Weights of a small masked image model.
Training: muon at rate 0.0057, 20200 steps, batches of 256.
Data: trained on photos of arthropod specimens (BIOSCAN-5M), 195000 training examples, 26.5 epochs.
Rows from block 5, named by matrix and row number. Rows with one number belong to one neuron. Each number is 128 + 24 x the weight over its row's rms, rounded and kept within 0 to 255. All counts start at 0. Numbers have three digits each. After the name is the row's rms in percent of the matrix's.
# fc1: MLP up (model.blocks.5.mlp.fc1.weight, 384x192), inputs 0-191
# fc2: MLP down (model.blocks.5.mlp.fc2.weight, 192x384, transposed), outputs 0-191
fc1.38 108:132106111129171113111104146092129136155148136159131100058097108171112128153142163177114077158123096126135112114145134156108067140141174111148098157124144135141132126154127192134122123092106116134099156146097105115166148107132144109134098117140145180138135143117146105088168142112151127101143124158133102128131105091134134107118126121140124119144148155164096098123124152097152133139116141140154133124110136154124122146161089123167120124128139115101129151096154114120100104139142165102179137081117093141103100154155115161100152105131089114103118117170104154118127177098127142079
fc1.39 096:124121078155152105155118171091100143132172151141117126123113156120122096151112135108146156145080145161100111130137087121148145171098118136123132089119124126132133114118121106184156127088103137128173149090090151121130111158154098125101172084124141149134203106157182126117155134111134115130142143152152117096135138162155156137134117103108120141106078144113144118155128160138129099101119156148150135108140149092141118108149087176116073143135123140116128116113115157096148129101077108117100140131102157169110114121123142114151135099121131142120173124094143132133100152164097152095
fc1.40 101:093099136142102115124113105115158164147153182151093087096138137123139104132096145100113148164119149132115168099111159157127134097148139103108170138123125113159134146090156109137141161103159122136173114147132120147127085153120135153141140156129098104099112104163104173118141111081111141134106126136122174090134132119151152110111145113088104152107118099163123170100132137136133145125170125154139137140115102182112106137148104164105123096125079097149137111126110082090066136143138145132126129162144149129177117124149092128165112088082152169123166139114143127153112150106126114110
fc1.41 095:105155134109123144106143108093108102106138150136170142141129099126085151137166185123120113113109092119167136162112102099095106100156157115126125159131139119117129136139135155102087129113112084159112166101151125120138089159179096095083137136094140142181131142183153132066107154135179149112132125138149163133147148097115175129130135100156136137112150156125130121132123118110137166146131116155144146133105147116121129153099123181113185132107145133121157114144089125098091104161151128110124138106085131114093116152142102116095153125145109102167111103137138136095157107123099146095
fc1.42 100:146149126085157120133111164143163132118143183128134119114175117135118128161156136134093101151132095111133109164147152128151136112134162116189144115082139095138112157111093084097136126117142117088119119124139136124112107121114155151115109140115095173129101120122118122092153086159117117141169143148110075137099112148084132129100150092115104120109126155142108143087141126156130175124092075124138100111104139140140125132122104113169131136135161165117121093124179136112160117153172115161127139138153138134141063122146097145131114088152121102128073131147139171158125155153099114160
fc1.43 095:120149111072145133119108157155091109132148130179128106156162107136156103154117153174162171106130104107136154180143112103114124145124136134105103143099108143122111154130091142123123116144112088162097126099146151189178113108124145131092092130108149143164130087116129150110129178111135134109129116109132137112099133118113165106138139111120136123110157127154130083097141106123133142148104108094135127093129147152123122135108137124087176078112152117157159096176114116089115130092065187137159162105113137155127150153135117117177091152129111137141133121109124141124162144133144102104
fc1.44 095:120123140137114174078151110152130144141124104086083145097136128168109060128120155129126092087184160116154124146123135113174138159162125091116104155102083123147132128148125157127111115146134120109098131150130134089124109118128119094148184143109079129130127132095127125095086129096157119111142189139162101155135110104119128150126117154156124144140132114138134158130139129115159130119109144159127149134165087165131086131096141155131106097136141093123139156130153116147124121096149161135149143144184132100105105131148092072077152145115105131110111135170141094144142111091143140117
fc1.45 096:118139127159099151130133145123153100102159114159144103140147145102129101135123114080155115065160120104172164156118115114141111146126155130216106182139173143101113115118182135120147106135148153153094155135113141096139116138171104106106141145146138130136160117099122144095148109113163113154124148140130115122062142121109122105146119152167168108101086108117109110115102118110096134119139177132114109118150133136115124066128170104141125154128116128117128100125122160118099123146124109137120094157100147140124074162089120133157146109125152063138160135138133114138134110121137139099
fc1.46 114:071152135164148097096134132128125150136152163150143160117138094148162190142158097102160195096148125138128124155097142111139118153160150117103136133124119134095087095143161142131107143104117127135101123085109112166176104144145122113155132131094126144109093148203093162133147114129154126109168133120122163103124150130069118135121144131104143125102121143159121126127126132104120150114118149143135098122161161114111126105171145109126116141115123088105105128151094140098135097123162122085097118148140137150077138063096123129133085098157133139122161124114136107127148114099163140132
fc1.47 096:116138135112162130145104115143089122164118163134109087102130169110138121140114129139119109160145145119112127091183113127143128116152129090141146138137114163158126082129149126087172107102118116144106141173125162099114106182118138167098109129127144133107120125127140147104129102132069066157171109101142156130078146083139086133159122152130178129132116147132159141154142113138111180144164131103138174105152070125126129145116148155111151141134122123117083147144089065092104102151125128124107103089142148131125147130114104115161133159116136126123155113109121126139117104155117146176
fc1.48 108:135137088128157109119097153121124130138135125163118140165119137126131085130136173159178195100117089146118100136154139129147123102120123092152167150135129136114132107119098142169153110108119124145088128159151096141137113103150104120095066128128137118099098154124131152129148111114132124162143112170077104145161130149125162138148162087085121098076167146150116114107130140115126136131135112073097110114116149171156095129120108138118135092166148183124149118154115156091121146135137115118156086155140157140105088101119130097148120083150123095131115130121142140096172142149101129156
fc1.49 096:117122163117105115184118102108112126132160134099137131068142108132173134101108147146124154091139143132129147162100169129177184149146123078109131145109148110093157122125148130125130154132127097098092161143124111096134135139119183142126086111127151106117126124128098125130142090130171132101161117115114159105115123135125160118175085075123159158130118150125120167162107132178141148125140119131150129093119111137139156089126122145158113138094074140109114161157107093123139133073108109110126125087148186134124141181113119112156124132106135104159126109115146143101112112124157091117
fc1.50 097:117135126141143131126191122107090134147104135159121163082094099126132117138152110108098148078133109095156102151138154133129094114126123132141104144139105095173110135104114100172136132143165139099140103120159147130121158128120101095168112174120120175111106118149121097129154099106122120128147117154152119069063127131088131120124157140101167153125144129146125105118183115136123144124146156123138062094143165115097116183119184115100150157121111115141114149159102137133105162147160103146117123110122121124140131131135108130140146154145100156125063123163113111095141119157145113159
fc1.51 091:128138092132149127139137128119160117103135112132091142102125087123107099098136125126109103092150095138154152146184153160144147119146163093109114114161106158149134131120145133167097167139129097156137098105065139118175106111145131127149102109147154138139141128129119153143131109133144133184144139135107135126126161116118137168142160139147140137090159164128116151119155141084082118111090166070135132166150145092148113138115116145146108130133073100104122099109138149126141117080193153126071126118099134157100156123141128137100067140131092108114145111150119084164131129105137144131
fc1.52 119:141128102084138118125187118117132145115127128157175124084115105142134124148166130106124093050111071133141155161095147116111142107130147121110099107109173101188126105154113106119135127144185160148153154155125124110108132094129152115095109130094165139104134137140095096126123109102102129150138131118119126127093133097131124119121122115148092114138124120109101106119164124141132088132175165158115164129155172121147129146121135094114137119119088119122121166121164118114149102171139077121139134147161148138135132117156133135087145152123111162128117086129151136081171149161180127096
fc1.53 097:130151131112151162105103108182147086156095156164149118103096159130146116131139119126069092108118166112150098111110126124139151123132116138099110144141103092101093149171164081149111126130153116095107151126090109165099095146150168105135128095136114140075107135107114135140092131160140137147127131070112112122110152108121132117123124138155148135132143143131103128141147156120120123131137115146133145117127125137135094128154155197132122168132080164151152100107113111135153120158114125145158107145165082175146158142131160125111116145138066144129153168112100120131117100060115110136
fc1.54 096:135162131115143135071111129118118119122156130129114145144108049155124118131128158129095137126136141215100100105121150132125148196098148131118152121160117172144094158094128125074092155151144108135104116095115134116157110137098088124141126124129090081077132109129112150119141108164118144111136162151128123132133122156098120144133117097084150159087128134150122112151121112118126109143123133111126128081152080171085127130115131120141102153161131141183138165120139061135128107109124158156129138159119129156131135129114160122100118133159110130164145149140118129123177121158141126106
fc1.55 118:138128097165170097118160155082102132178101127140131144135136114088137119124155153148133115120120159119082128161102111140141122115151115152121140130135135114145112104132119105105080147144139142176107124134132114126133130125163149131137143153096139153120130110139126143115160125148108176157142121123126131108132131100131081151159125079165090095173146143106113097141118115164128127079163101131136113173131162155075151140123157121146160137116130138118157130108122136083147127120146147128136112137126124072147125127093103119160139062139107134114075077048147180137133111133159114095
fc1.56 093:154098154145106105133101123152130139098123129136160129118123149075115143138137139148152130118149133103170130108128147153120132162100147153143162090118133096122121105136141140118146092118123162139117132174128122099104108172118109164108140126136081141087180062101122106142121112147157108106149140082120116174139113095156131102136167122154105139157121127198151161172143120128108104137124097153154142090094134141148169137153136099130111121102096118149120104131137146145110139107080135118109130154089073140141138097083170110129108135099111124157129108187113164128141129146154086123
fc1.57 092:103139156105162116103119156134110104139117155097146121117112163071083134154131109121132086084130103122100170137139141137110127147100108133107133153145133123125154120146151141121111132123131083088149133076145163131166110180090069171178132106106097145149121137129160144124148135172104125128129110125150121118130121143132168136140170116106127168112157138082133156188097145129095141128147157149094091135135115139164140118145137130099162089127116150139098110166148156132092119137086158122145119101100139126107142153109107120101092126151134138074140117165129077145141116134167126121
fc1.58 092:112105147139180115113078141140135118120132107120168142172097122128119118158121139141133102137140122157136160129065132112177102141124142136111125108110115165126121128108105096133122115105086125116091129131178172145137114112135149115164106108141131112149151129142128077170123156099093132106158091124124118115130146176143081159093095085121160138143151148142159109110084149153130122147113116122188168125147083062117153157154139135172165105125121174160115112113109101117134128137128101136131166156140106164127133148141139111145153140126088160125152138116087130110091102116140138097
fc1.59 096:129148100134143102114127151146120100168172112143087119176113118103136132116110116126142129124132142167149151072190141118134125149103155127149143094138137142095122161092097168114096148128142125136109133121134125164140082168100108099140158116127080141104159109158116083167138139134084135139125155171093074093180143155142166120200135139087113123089122076134118122145121123146127146139153117138145100117146119148122136159129140135114118128129137081128125132150082168132111120099103110131143129092145110115119114131147145126113143094186104116102093102119124170155121135124149130143
fc1.60 099:138142134128135119150144114150147136101136111130084107111138107097088112111143145142124103144136168143105131141144094142167146102136114151117156135119091076115156160135074130157067151086180148131116121160188144152105128151097124129133102120078142114159102127127094122153144129092111134132114148143103161110117120104103129098176108154107131144146115144147118117156099102101124105109141176115113153158134150099144133116098116120152166124157142118133131088084138148148155106143127169145097113170116124122146197106130090126126111115132131128133128142197113158134112162105146098079
fc1.61 093:148106148101110088112161114115128171163145114131156154109121126173124128122118092118132136156108110128130137121137138139150134137102140139116136134171130144144126133130117105120099072144121148138108123177121180102131142155068100087096122151114125132083160145091091139141096128133153080139134156162157083070131158141142148087148143151191120115119108105202113149156114090123106117138132130079132123109094131103086159116138135144144141129127116139074152127143108098118097115142145146156182153136149114152134084159123126113157129141133097119094139090110119138153135132123159132145
fc1.62 100:104139121169120145120131116170073100143156143164140107129117095109132105151162105093142142092140128151150116136134089138141103127144125115159128156121131112100135126117099112122162138092101108140148106159111056136113174142110167117134147140085153104101149136111133116129144092108092173136169162122092147141160085136107158170146139097116102113158153138127125147201091135152142117116164112140148150141126120139114162158158109102134116098089123125126173109120145102170180141135149145103109086117115155160083129105113130126144105146114149096132106122121124108149144098132141094095
fc1.63 108:134166078168146121109120142128128141133140130151135111103162156156145144118124101145136134126161106105126124131118142132141198124167106095146144168093104133137143126140124105113127146124131118101129158100092119086089127102141122134124090147127125115087086118080130121100090085131189098109116111104166114107131125121149109140167103119149146125132192173132124128092058124131133124134146140120147172136129117142113134090154161158122130089097122155137075141104135144146125155143165122136169107121158140144127193093104150115107124133137128140139120130141096116136161107087136158078
fc1.64 092:129165159118203146144139123135101115139129152145158134105132092144132142144139135110137110124149126106150155081093163076138140136089116142134080106153102106130124144123159101171126132139133149151139095143086147084157126128112183124113104130114112115136132147119106102129125127133105117131131119152158109120114142143129121150129133171112137147103142133108129137140079088149132092101133120118137099114138125156165154123113121159177129119154105083123173155140164150142146094104159102126116099068187110150121139132154162154134140183101054151089113103134109152142124111098131109107
fc1.65 102:132131132148165111149145154161085093128149128102110098116104090110145152148120132124118132137151159107109116126081144135123196162141159119124158130111147093103115113149114175150098133123112177104094115127124137146134169116125129145146128126107157118119118139089148199082092146116117106162111164080079142114099106112126117108132110128130111164132121175122122107137099128103104140101127146122120125081157142105090153125152161206127153128157110133130123148186135129120101127106127095138172112101102168124102122115141115140091126109118166124187117120132154134115142137157128138129
fc1.66 101:099130159138124113129126147157112089078129136136132130128130156171103118115068174082115125132124151100102098154155133130106148142126142143174075149119103135123113157142171198150154145120141087147118165087104125110127127098109121105164141141152105106135124135096106139150148101077092124092086145148107122148098085146120163129150112132135173133139147119114107108116147085109099134140056128131136108137091140148136136128140148114136144109122116114100121190137105163149133142122145151104141091095139106180127115117155131091129130131129153114141168123166146124154164150129107136137
fc1.67 094:131176115135171156158152156130151121085123122141132080172128140128088145101128071118137101106097145067170113158131146117126124098145088108114132126155170134132130158170100104125105115127149150173109069123099124128138120130095112114112107143164118160173171134134120128134125118145130128157148108170139080146100098170108125143151101109136151103080098136130144143109115092149056153093128124113114123137078115133165120103146115160133120083180132131092134139133131111126142145139111149094129155125131121159096124139146115150126128113121122159109122151145137161108119151116174136125
fc1.68 093:149108100111135146112152147134107112122127128140094106177122136128070123162118134141152116130156081124137086117150083096145157116130121150117138135112139147117148121098123126134157146089164133145104145119183120155112124090149159136096156115136148110147140134116138144146098156104138129131114141146167121100110167083161172087173128114137104090121158095139106124144095123148135140081146127112112192139124156160112123171149122141111159098135142150137178105128111073096084171095095155101154124128105147155124131121137117109109149137116092140094104107151131102129171136116078096146
fc1.69 098:146105162156094119111137101135159150160160115118125125097120111141125108124117129162154127113137109110165156140106146121135138120076111168136118174134138103074127090152142115072117116126127146112118157116088102170164121138084136115132147143159133142116120102147081148146165140129134121105159094129115148095104178174081146134136160100136126148143081129092139129174143105111127157165118092116102145143131120141116143151128138124084172157097117139159141108130104094108134113127109093093117158089158111126152158103117163110068137124150138108131199145111116142155126116106143128113
fc1.70 104:117119079124090109105103105155168086133163089155103100150140135144122136125104139164132092200165135087154156144143132127110145163185110128110142128139111104087122124137132126116071140157111154129092146154087144153152095109128155107108194127133150141101132146102143171166139126127117124130126118108107145108154147114164145089135117114192107139135116105107156093122153116140113145132111117125132113136122155106096125155167116109123134151101140096123103164140145071129105101124144158094157126139158126101142142135110097116111134120124125131165121160133111131113171094129175101096
fc1.71 097:135114067139155125148189194132110128120073133126132127127158140115146143111132104156156074133126145144119140110160117128129150123123124153137145167155125150093110088127112133154192143126169143105179106139132140076140144096131145155141161110114148114136072109151138121098087163147127117131112107139141112124113094099104143136129115123150122104095120153131115144157126136059108112138103136099116177134135123162126100110110119123110117096085132084124118169152111096102130084161143135119118144104133140133130141128086154139184138137166128121152101117112131153146164134138153119081
fc1.72 115:106190102106158085121139114158131133134085097104120141109161150143107146149151067148143146143136139101097141177133115098129132117108157117114123166080131116152112107119112145145143115098107096107135134117138131136107114120156148140135115146136167121142153117172135127131126134137094127146076157130096124139123161150127112129148169193148135146139102111079087104155086150139080131125087146106155132153109138138134113152102123152138126164155149137144121141122129131125174118127113145085147078207139080107134117090093097094136167117134131115106089146129102104129127114103135128144
fc1.73 095:146126114125118148125097136169152120152117123087140123153127069114161153141077109085157117093106146136195113103127129105132137173106134107121143118150160145139185131103138160118145118072117139155168153134117106056173135132144190162141141135133127120147123129137120132142122134121117137101091119107126125094124141138160116101111098159131124125147133101157159076148104134111114131123154149109114105103131105090103145135165141132149144125134116140141112181162141171137158078148126165075080132167093092144136140125127103127106114110122111133096112110116138134122102128154137160147
fc2.38 106:114103137112174096159108094151133168098122143129150110108157134108131096134122156147150128119084112141105107185145140122096161126110158135138103137100182112128124157142120076127146098114131103149136137108121101178099123119123129120138143138159156170137144094093128128143113123154127153097166139114163126122114141183130100151138065139127127101171126152119114122135123145160159115123121117143131105115098130102109151089170146105141053105170125149100106134150085090131122160111164194135119152122109124153074133111159171086115110121103095128127145120127138125129125137149136128117
fc2.39 086:101126158107127181117131099146140138126152100082164129156141096117148121116142141116146117145158121099143145145110175138116118108137137100137118133135130101132146112154156149115094107188144117122118120133123110142090119184136178096130113192129116122160080159068078127128098168119101113103126116077120137165127124125123101141115133145142123129160174139137105131084113104120140164162111078104111120137103116149153115178091128096120177124100128107140107153146099142164109171152139114106148149123119129114166125173144121126111122135124118128122100155144115149132145072091117092144
fc2.40 111:098140122100123100089088120142156146098137124117119091101177184127138141151080148104103145141126121086122148098127125155118137137155130144156156141097134119163147165172163132105124103115142131103151141152104123105127114121128123166092161140127086111125130164119167124137185087137123118119071131116113140184124116120161116134161149133157083116129115136171142094118164120121145141138152160097140083136151091165086111135124107147072126145128101140110106145099132082143148125142141154098155144148138134148165145109138112108127122100125114111119089190100124112139149147130092114096
fc2.41 084:162129160112133080145092152121137128211120106155093133141142142103109070109139149128125140136177151182166081136152127138123133166091103134122143102109111157131121131110147131109112162148137117151087112101098167134101139141087172142154100160140123142134083121081131128138088107124131145138134126126134115099071113117156073131130139145094120135151112141129151128136112109172151145118139114135140101108126118082130142092142146130100092116149132107153124130104183142112178161108141132154163142148133087160145140096134142117152113121105096155123123121095135098172126125116126092118
fc2.42 079:108102170154140141131162142126115106171141113165148124100184129129165085118123115090133112139132128192138112087095119145159095148103155129094154110143158103137107137126129125147132137118154160141093106141140108142133118134148099111095154151145097097064147113098144114116115146147099136091130132095145135107113097097161118160134145116139149108138125119132084117192102141117110097107117116111151139167139126111135145152119124117102114162135113110152152187173128098100089102117130144122134146110155106160093114091145130132157126114178139177086100130131142083132177124104151134124
fc2.43 091:116136111115146118109099187088093110136112159120119129131112145096110128187116120097143148118106163123143147130077155152121127115132147190096091164087151109113116146160081179116120124122132113088120111137119161110100124136140146118083152107120105092135146124109127085166099157114133130124171139184157159114092155115121127147096143104109144140111136159121095120141149127134132181147126076162152120159095133104129083140136141123079127155121102146175156117118180132147128157134118150127138101160144121139120113154109097131146165094131123103122104107110113128130138143154106172125
fc2.44 103:131120090117149095167085104094133135136149149144116112127149139103123181158127120152120176164078096142089152148147149141122140103147142199124133100155147157129103135133152086090140142101121144133172130083101100178118125124120141149100091101152102147118117152156113157162171137146121132145143082137098153107146155146134096110119160133102140121153103116132076103115106127142096147163145114101122104124088179097125176148128111119128146140117112154144114112151115121123122139143107099115116119121085109143133137114149144195146131108122171108147136129088127132112098118162098115098
fc2.45 084:142137160124129099143129133138152153120172106105142122109130138120076145114133113066136082104115131139109104139160113128099129093092102109079124135165125134107203104110128130125164124124113134158068142137119148098129118157127102161129110134144136152104123198155144113150149164137137106111153155109135125096119155146150128153081103112092183121168142130142109083120131127146119145149115170114156071122160112097117102113128100112145132164111094108126153124154133126115108130163140138148141108084116126156137129180139078115127143121129120133141136166167130116147108119148111171086
fc2.46 089:160137096157170165145144157087123129118121111118145125171118144134133129112158079138114147139130177129091084139141126168150134154104120155145128140130176165145163146131141136120099137110107087123097115117145118124093141155137102121093068112129071118118155141142150117135091174107157109143094151164100152109120121144121140109109108110126124106116146122092081113120135092094124126157156138159123119109133130137109140109143104132139124083178107138085111113150155114122131176154123081118122123167163150107135147109132138132134119096174154179114105150131130077139086139115175107107
fc2.47 107:080121116137105118141142126138152137085109134125130151131107126086146159134110116143127121110169103118120127145064130144126136118141103167143110120121134090095151155137106117162127092177147135140146122077161116143139125114156120124150128138110074128139142109166101150161115120099155170086122133128120128121145082169135180110081157114113067113158150116145110097092144143131124130106123108172091067167119136155123128122121132139154133106130161149130186146125149120154161155114154113153106147156081128111110106146146117141143110156125073161169109144142131118098119149096151107094
fc2.48 104:115134121117146157159103121101112163092120116094112131128145141127130103120127097087106109115104149115133116087091104142142127099068100166061119178151111158161098121137140163137139152064103150163132074136185119123111107136133113146143103130167101119138139176131142136128086128119127103177114142133118133108130142128133136141126098165137120124131154135133122112137146122104119137127097151155124130130151118102131120153133115137143140114181156121108119120130148172133130111162137136143144148135103175142118148116127122091170073093117112164070095191122113123110105155159136183152
fc2.49 091:118131091141150125071133150144098131128096116168141146134128100114125139160164123126126098139134140129104116100130097126100074108106112175178144066133120141169086138123105132162149120113113159144157084103109167166120133106140082108135174183134137142127107136120150112087137136140067138125111141136165087128165157130136097135086164153169115124121146084116165112099152144061119104113120143120115110181141148114134090153141088122090157143162151127128159110096130140130120144156144133099133138139127105098139129108120153119112158127121107138112131123112132120144147138143155145160
fc2.50 100:123141114131104112126099138153208124147167151119143097145147130101093117111150150142127117142123123134101159120097100127119187147126146104105123131139136148106122120172175143116134144070099117170112126153108127111140121141128163155095105120130099088125135150118096163148113158157125129109118127075118140152168153114153138174123126102151121137129133113109129137123093121122142126140073136140101187123111117161143135102169071133155144092176126134087161111119150140137124067136092173123130100127119108113124119117140160129113090106102133094140163134084156143173130103098116137110
fc2.51 113:125137127114095115117105102153113128146167143106160114138159157132160143152109170153116145139107182119093098134108116111109144155087076114163123139105160122110102145157103106147178092114146146118144149157166151126076154138121143102130144118150104121121114148118109115123093151137065119077107140102130129119157098135128140065107100143107138130115122144140121136121103101139143139144139095165145099102069107168123136116137129142135155121161194176132134129155145122151105154159111135139161100164138117130153111134118098120185153106073104169100106124113141146110112121125131120138
fc2.52 093:143111140132173119092191110135117081113138121158161156091093150140123139119160175114164121154138111127141164104104108138108128126095141102101173124126103116115124149145193164076112128136137129122132067146139101125099104094134147173137105155155107112114126137108110126127118105101105140133143146140137145095099120142097100133099132081137135150129125113107100136106164076140160117156099146138107154146132128119128115149127156105115151119141131152119133154180156099109143087132142121085114135142096146142207165118084097112171100147139135123109141122094174122127127142130148133114
fc2.53 105:143123143127095119129158121094109173121131106127081147131180093140093163114128161109165152156142105140160160134113116128099111143105147107140122141122138156163158107087090172138138110164147119138120100126144129096136133141132139128144105187114159132159136148165139112114178137066111123089147119173131135135126112149146138138122112125097106126104100127126169128098122065117147142130097133121116098135158112141130136104074091075158116086132116087126099144170142143106104158095142158113129151107107141115117134121129095111149090111112158111151113095161167110135141151181139151126
fc2.54 100:119136106145133158174154145128138123134124105122154074127123168087155123122103109103187154122136101102164139166104103133135130071119094094100110121117132105141132134141136140172125141106125163118162151157126123159135098116168194115102143109118122154144112128112139108135120125111149121121098145123155167136146136086137125126106104133161116096154125103131127116095121150125140119150156104154139128159115155086171142123120117101127168138128103116070131119152118186106171152163137131093169144107110082123117149112142100173148094114102157117069142103093158120127092104094118120137
fc2.55 081:100108064123143126179121121150108138114153194113135139127128124175165120096103103109078119100150136111126119120173123128140119145103089107119123146134102135121135108143147168166143147089134135096147117167116168102165182112133145151086140126116130102143103137161150141141146111121124130119133107160130168127182113141072171114160120123139155119086122106157135148162145166096131137164126144141096127124109087121151113089146135133139126069144131115137094122113090089152117134119138141102112069130134129103097138080126119136133096160167156123120145125138135141108132108099151137166
fc2.56 092:072128155128154116109143127085120117149123129153116102185197098155142129122102137103124102139136153119093135136118125063121149098147141126124143112121134135140114147133123165137118161072114101124169113117146102136169127140124122114149146137109112157156092166141125169130135119113126125110132119152166128097124112145100127107138139139122144115116128143061154102089109145128166126126149161074082129162142135156135125141117143136125163091146125140094131106135118086150149115112150042135185131096147179136145120146138101157134167137160106129112123150107144084109110126091115138140
fc2.57 089:126091151145084110128166173125072176085132144164154146118154123181173176113131133092158111134110103133101137121090148128144096134177146155146110093190155092149102099128129112181118144176128170124125102160157117122161160125129120111119108070142105140131094111151133090132141132126113098151115110091119141149132137099148115108145152099146138123130092128107118109124143140137137108085113137120153140150095141135099132124122143115140147095106121142138178137101102143083099140085137105128139126069155114146148125127166117152132100153134121114129118150126118153105096142123141146113
fc2.58 094:112128115125091163148148087138130103151136151147077126114160112110132147130114103126129139142134116109123097123172092136083174117106136108111118106162121097114119152173149144112168129139164120184149132111079097115126131129124130122116154161112103133137138128127099160101119088137143137144080147152137182150132107070109151105173168151129134107104139111118072107120149118112144166114121156120069097115119175146119102086124107118097119179141135133081106144135148139142149132117164137128151107088112191095153107114127145130123101127160131120150102117136154114136131145156141134170
fc2.59 091:131136123129114102159117182107111143092089120095155152082134126130095116149149128159105098145130126104148111107124119090126193134129116172086116153122102139128129147116138135158170142105128104132167127109128118090180109086154096085094139130120181108138128086137116155123183145147134096105086108150158175133114104137135138152131112148169148121156147129119105141082085121140130157127146133151168108112123130140162134125090110126176154166094126112152078138086132113079102130154100122132129150147159161118117178099140112121119104127101115117116148140119129121122138153139105146132
fc2.60 115:125119087102143135138099096111131129161134135147133120120157137124117125107165107182119126137181147164145127153102159106119137109058137161125153088117110123101087109178135180126139111111127143127128139148105123133137092130127151158137132151160107124093065152125096096128107127134123149083127113137146094124141142177137097116155161114123140142123094154145132133140137098129153150103151110135154145159127106151152122148113144136081141155172130196120099106138110074115081120098127111132114197134150130106135119113111136145160158116104139088134107109163118161106107096113095129111
fc2.61 090:120126182153122155106124111127130068122149135128120127139091147110109136121135170148121129124129161106170163162099127157080118115107086071150096078118113063127175102121165133138136153138147116141131123102124069149120126126115141170157146082133147163174137136138138138104143100097136135146126141119080155180117124113143107151110166107095146114155119137059151139111145150109133126114099119143107093139154115167157131121147137108143105118156111146166091108144131161126188094135118125087096134150115154137119148131122117122100131115130124096138114106154120117137090126146132134145
fc2.62 081:179114131095113111151128122114122125170137119130135148150141120133160164102088176145129141156129132107127131111133135137092107140159086164135103146138126133139134100159125119113098113135157155135148130130159153097151135086117104153136109121175168106165118141130107144131136092111097135175124126136145107154155175110103144114123073097136115121082115136121123129124089176142126109149088115144114160062145094148134097137161104127109158120159137110145104142117079173128134108128114104111144129096146073113167174112146105193124109148114121095147119154150133125120070140088105132121
fc2.63 136:123162090158111141115121141173148130150106129129125119148113183136115157125121142112103117172120178108133130154155099077087143123109152133112095117154140112141124097181132147106134109154161143132141097154103130142128106157129113124148102129133120126095114123126126142132179138165111142127143122102140147160108131076159132139143107138148135136125158122144102084135132119133130174120173139125150148106115057140081148122110130171111131114094093107086107126136130131095131108143106164114150157145168102109091147125161140164102046121137087177081125141113148103099122126147128113118
fc2.64 104:094140144114087112100141117122154115092102130083115142175149148087162119176126146116104149105142125173099147153115085171141131130126150134124098151096119159121133118144147143111145127094105127134099158121156119086086126164157119173116108152078115137112122109142173107103129149134100094122100154133094136129126137106170112142113119119138122122139145144144108176130180129144116183113130178164129106141101124102142077129086115120139122110115088166130124088130115114179140139162116158143118139173104142124097141118147083135097139103185159120116125153104137145128115148164129135146
fc2.65 119:126092141171103109106123185131092118108110125124111158145083163154085111099167178151123098117149120167108127155133147133092107098136127126094130187134128133138085077102106126113117130098122142079118113133173109089115124119126139097121150107105125101140129127122154153151105125128114073142137085091100137134133121152159138114146123144114153137149151131131120155108143113120149137088185135095141163165122134122140147164135147148078174151129142129130122144133121146145156095113136125107078127121160130086121143179158159150147170142172125088107141112123120132093109152147102124144
fc2.66 095:120084123104142140125134089113129146172130113153151121100137096127141103113148114181122147120159125154142125129152122146090129110147121129071141115137125105070137093151089088107172130143181164083128112179153159120146113132147126155083112136108131104121128129133084103116109154186167155142159076120153115115133160101128136176112142131112137091153126140162132135146110131151128158121191146140125125119116126116104120092117100128145120111152139135137131096107096093120104140112108116091169182136163160116109152129119129148112140128127108081151122121142122124094140122068144170136
fc2.67 096:145093125123113116117132062129143132146153162099183157123147087127150120155134157087096134152152110152116169108129114139109115134115150103147105071094103115116148103115145132126117129097127125092137165137175140113112134169170113157140171142093147089085113085101125134123135115111123123076122135124130149092134166111147122122089156153110116146170159132138092111115105117144175107136080148112177136143165137127097116145090121104153138148119142101143101122114141179125139124107180135181124120106143124137144148162121124127130135131151174097143132103122096092157109114127097129106
fc2.68 091:113149124144131152098090166162135133159108118097086092162154088123149103130123185130101147131164198126115142142129108156143123131135116182148097173108087158118139106134100137119156146106127080137079126117086135134090119122123160087102137186097123117141105116105118098113146126137131112111155162155104125151117136137150139109118114166131106116134152123104154105116160105115116147130124087142144088169142126128147078132102123104104174141110097106117136164133148110159106162134136128150131104165140179096108119163115125094139137099146133124098138130117124143171116158144090158116
fc2.69 111:113121114110096138119140113151115126142123099148113116131097174137124135128131125117136118091156140136095144115141072132145166112156128145104154108168115143180134094120108121162180119128125140132153132154140139089127163145129109101122163131064137131125119138119156119116098133131096122133105161101139090145179136067185093166093110144124160125175138107140135156144084111140152100121139088161151119127113153133110119133151118082169112081137129127103128120118135169129122097162131179200153113101118142122141119134125079106100125129091090110140122148149155131108135097148101117153
fc2.70 101:133127127108120119135114127096112129120130169140114128141124133102123128111154159124093116154126105186077171136110095155143177130109145154093102141098136110155116163110097145188147096117115147134114100140137161133123109180153145100142102133135089059135146159142146100111129114093104116104145124130136135116151160124132115161095138133096122122137149119145094137127101103114127089110123152097145139143088106171140134149100106110138115140151123153143166132085150077145130107185139153178106104128117121116161162105150166106151140141129143162148157123121137125150068118069142135096
fc2.71 093:107094106132140148166118083084124113122134187143119131144066148089136081139128171120104118132087143140124109149098138147129157109126090143112133090101109144161117162118124156083106130113124127162108153131125115173141115144154120135166116158133148214149137128140161109092102126109124143109146144107087139136145117119157111132122127059089146132128094135119133135155130101128112157107192127151150082141136149148127128121115156147104134188124133119124132152102139136168140139126115108158131127142159140133167107090100148102061104133098130160126111122134120091123137131134113120136
fc2.72 139:149126146119150111129186194146140131145153121131102123120134151131100116085096137096105138103107121161108067144134146106144150107146119117132128137130139144127099154162111144143101116154081123124122101135103098120139132126106099092100142119184112092177124157114126148131151128175081158100135107107128101170157115138157132156121104175119147148167136143111120124163126164121116151109091124128119141153115110126114138118157176112147114135113104146123108122125145100085170131129115107053148160139121132106115109110135132106098169125191132138078129177117123123131157143127118092089
fc2.73 091:126140137102153058107146160122143209136094105159108158138140169145124112111187139118111144217097111097109176153141128118143139069119132119137156093101114128139106114157137139114128152192144140103082120120132156153109118136121097095161101130131149140104138127131120152073119160144114133123131138120113113141100154155107115171146117109126151110137140174137103167122142094118123147096111103116126098143136167124134128140099138128097121135132127140141108095115142098116114128125130133154146103084131159146116139116127158128142124125112138103173138116103125124133088159077142113089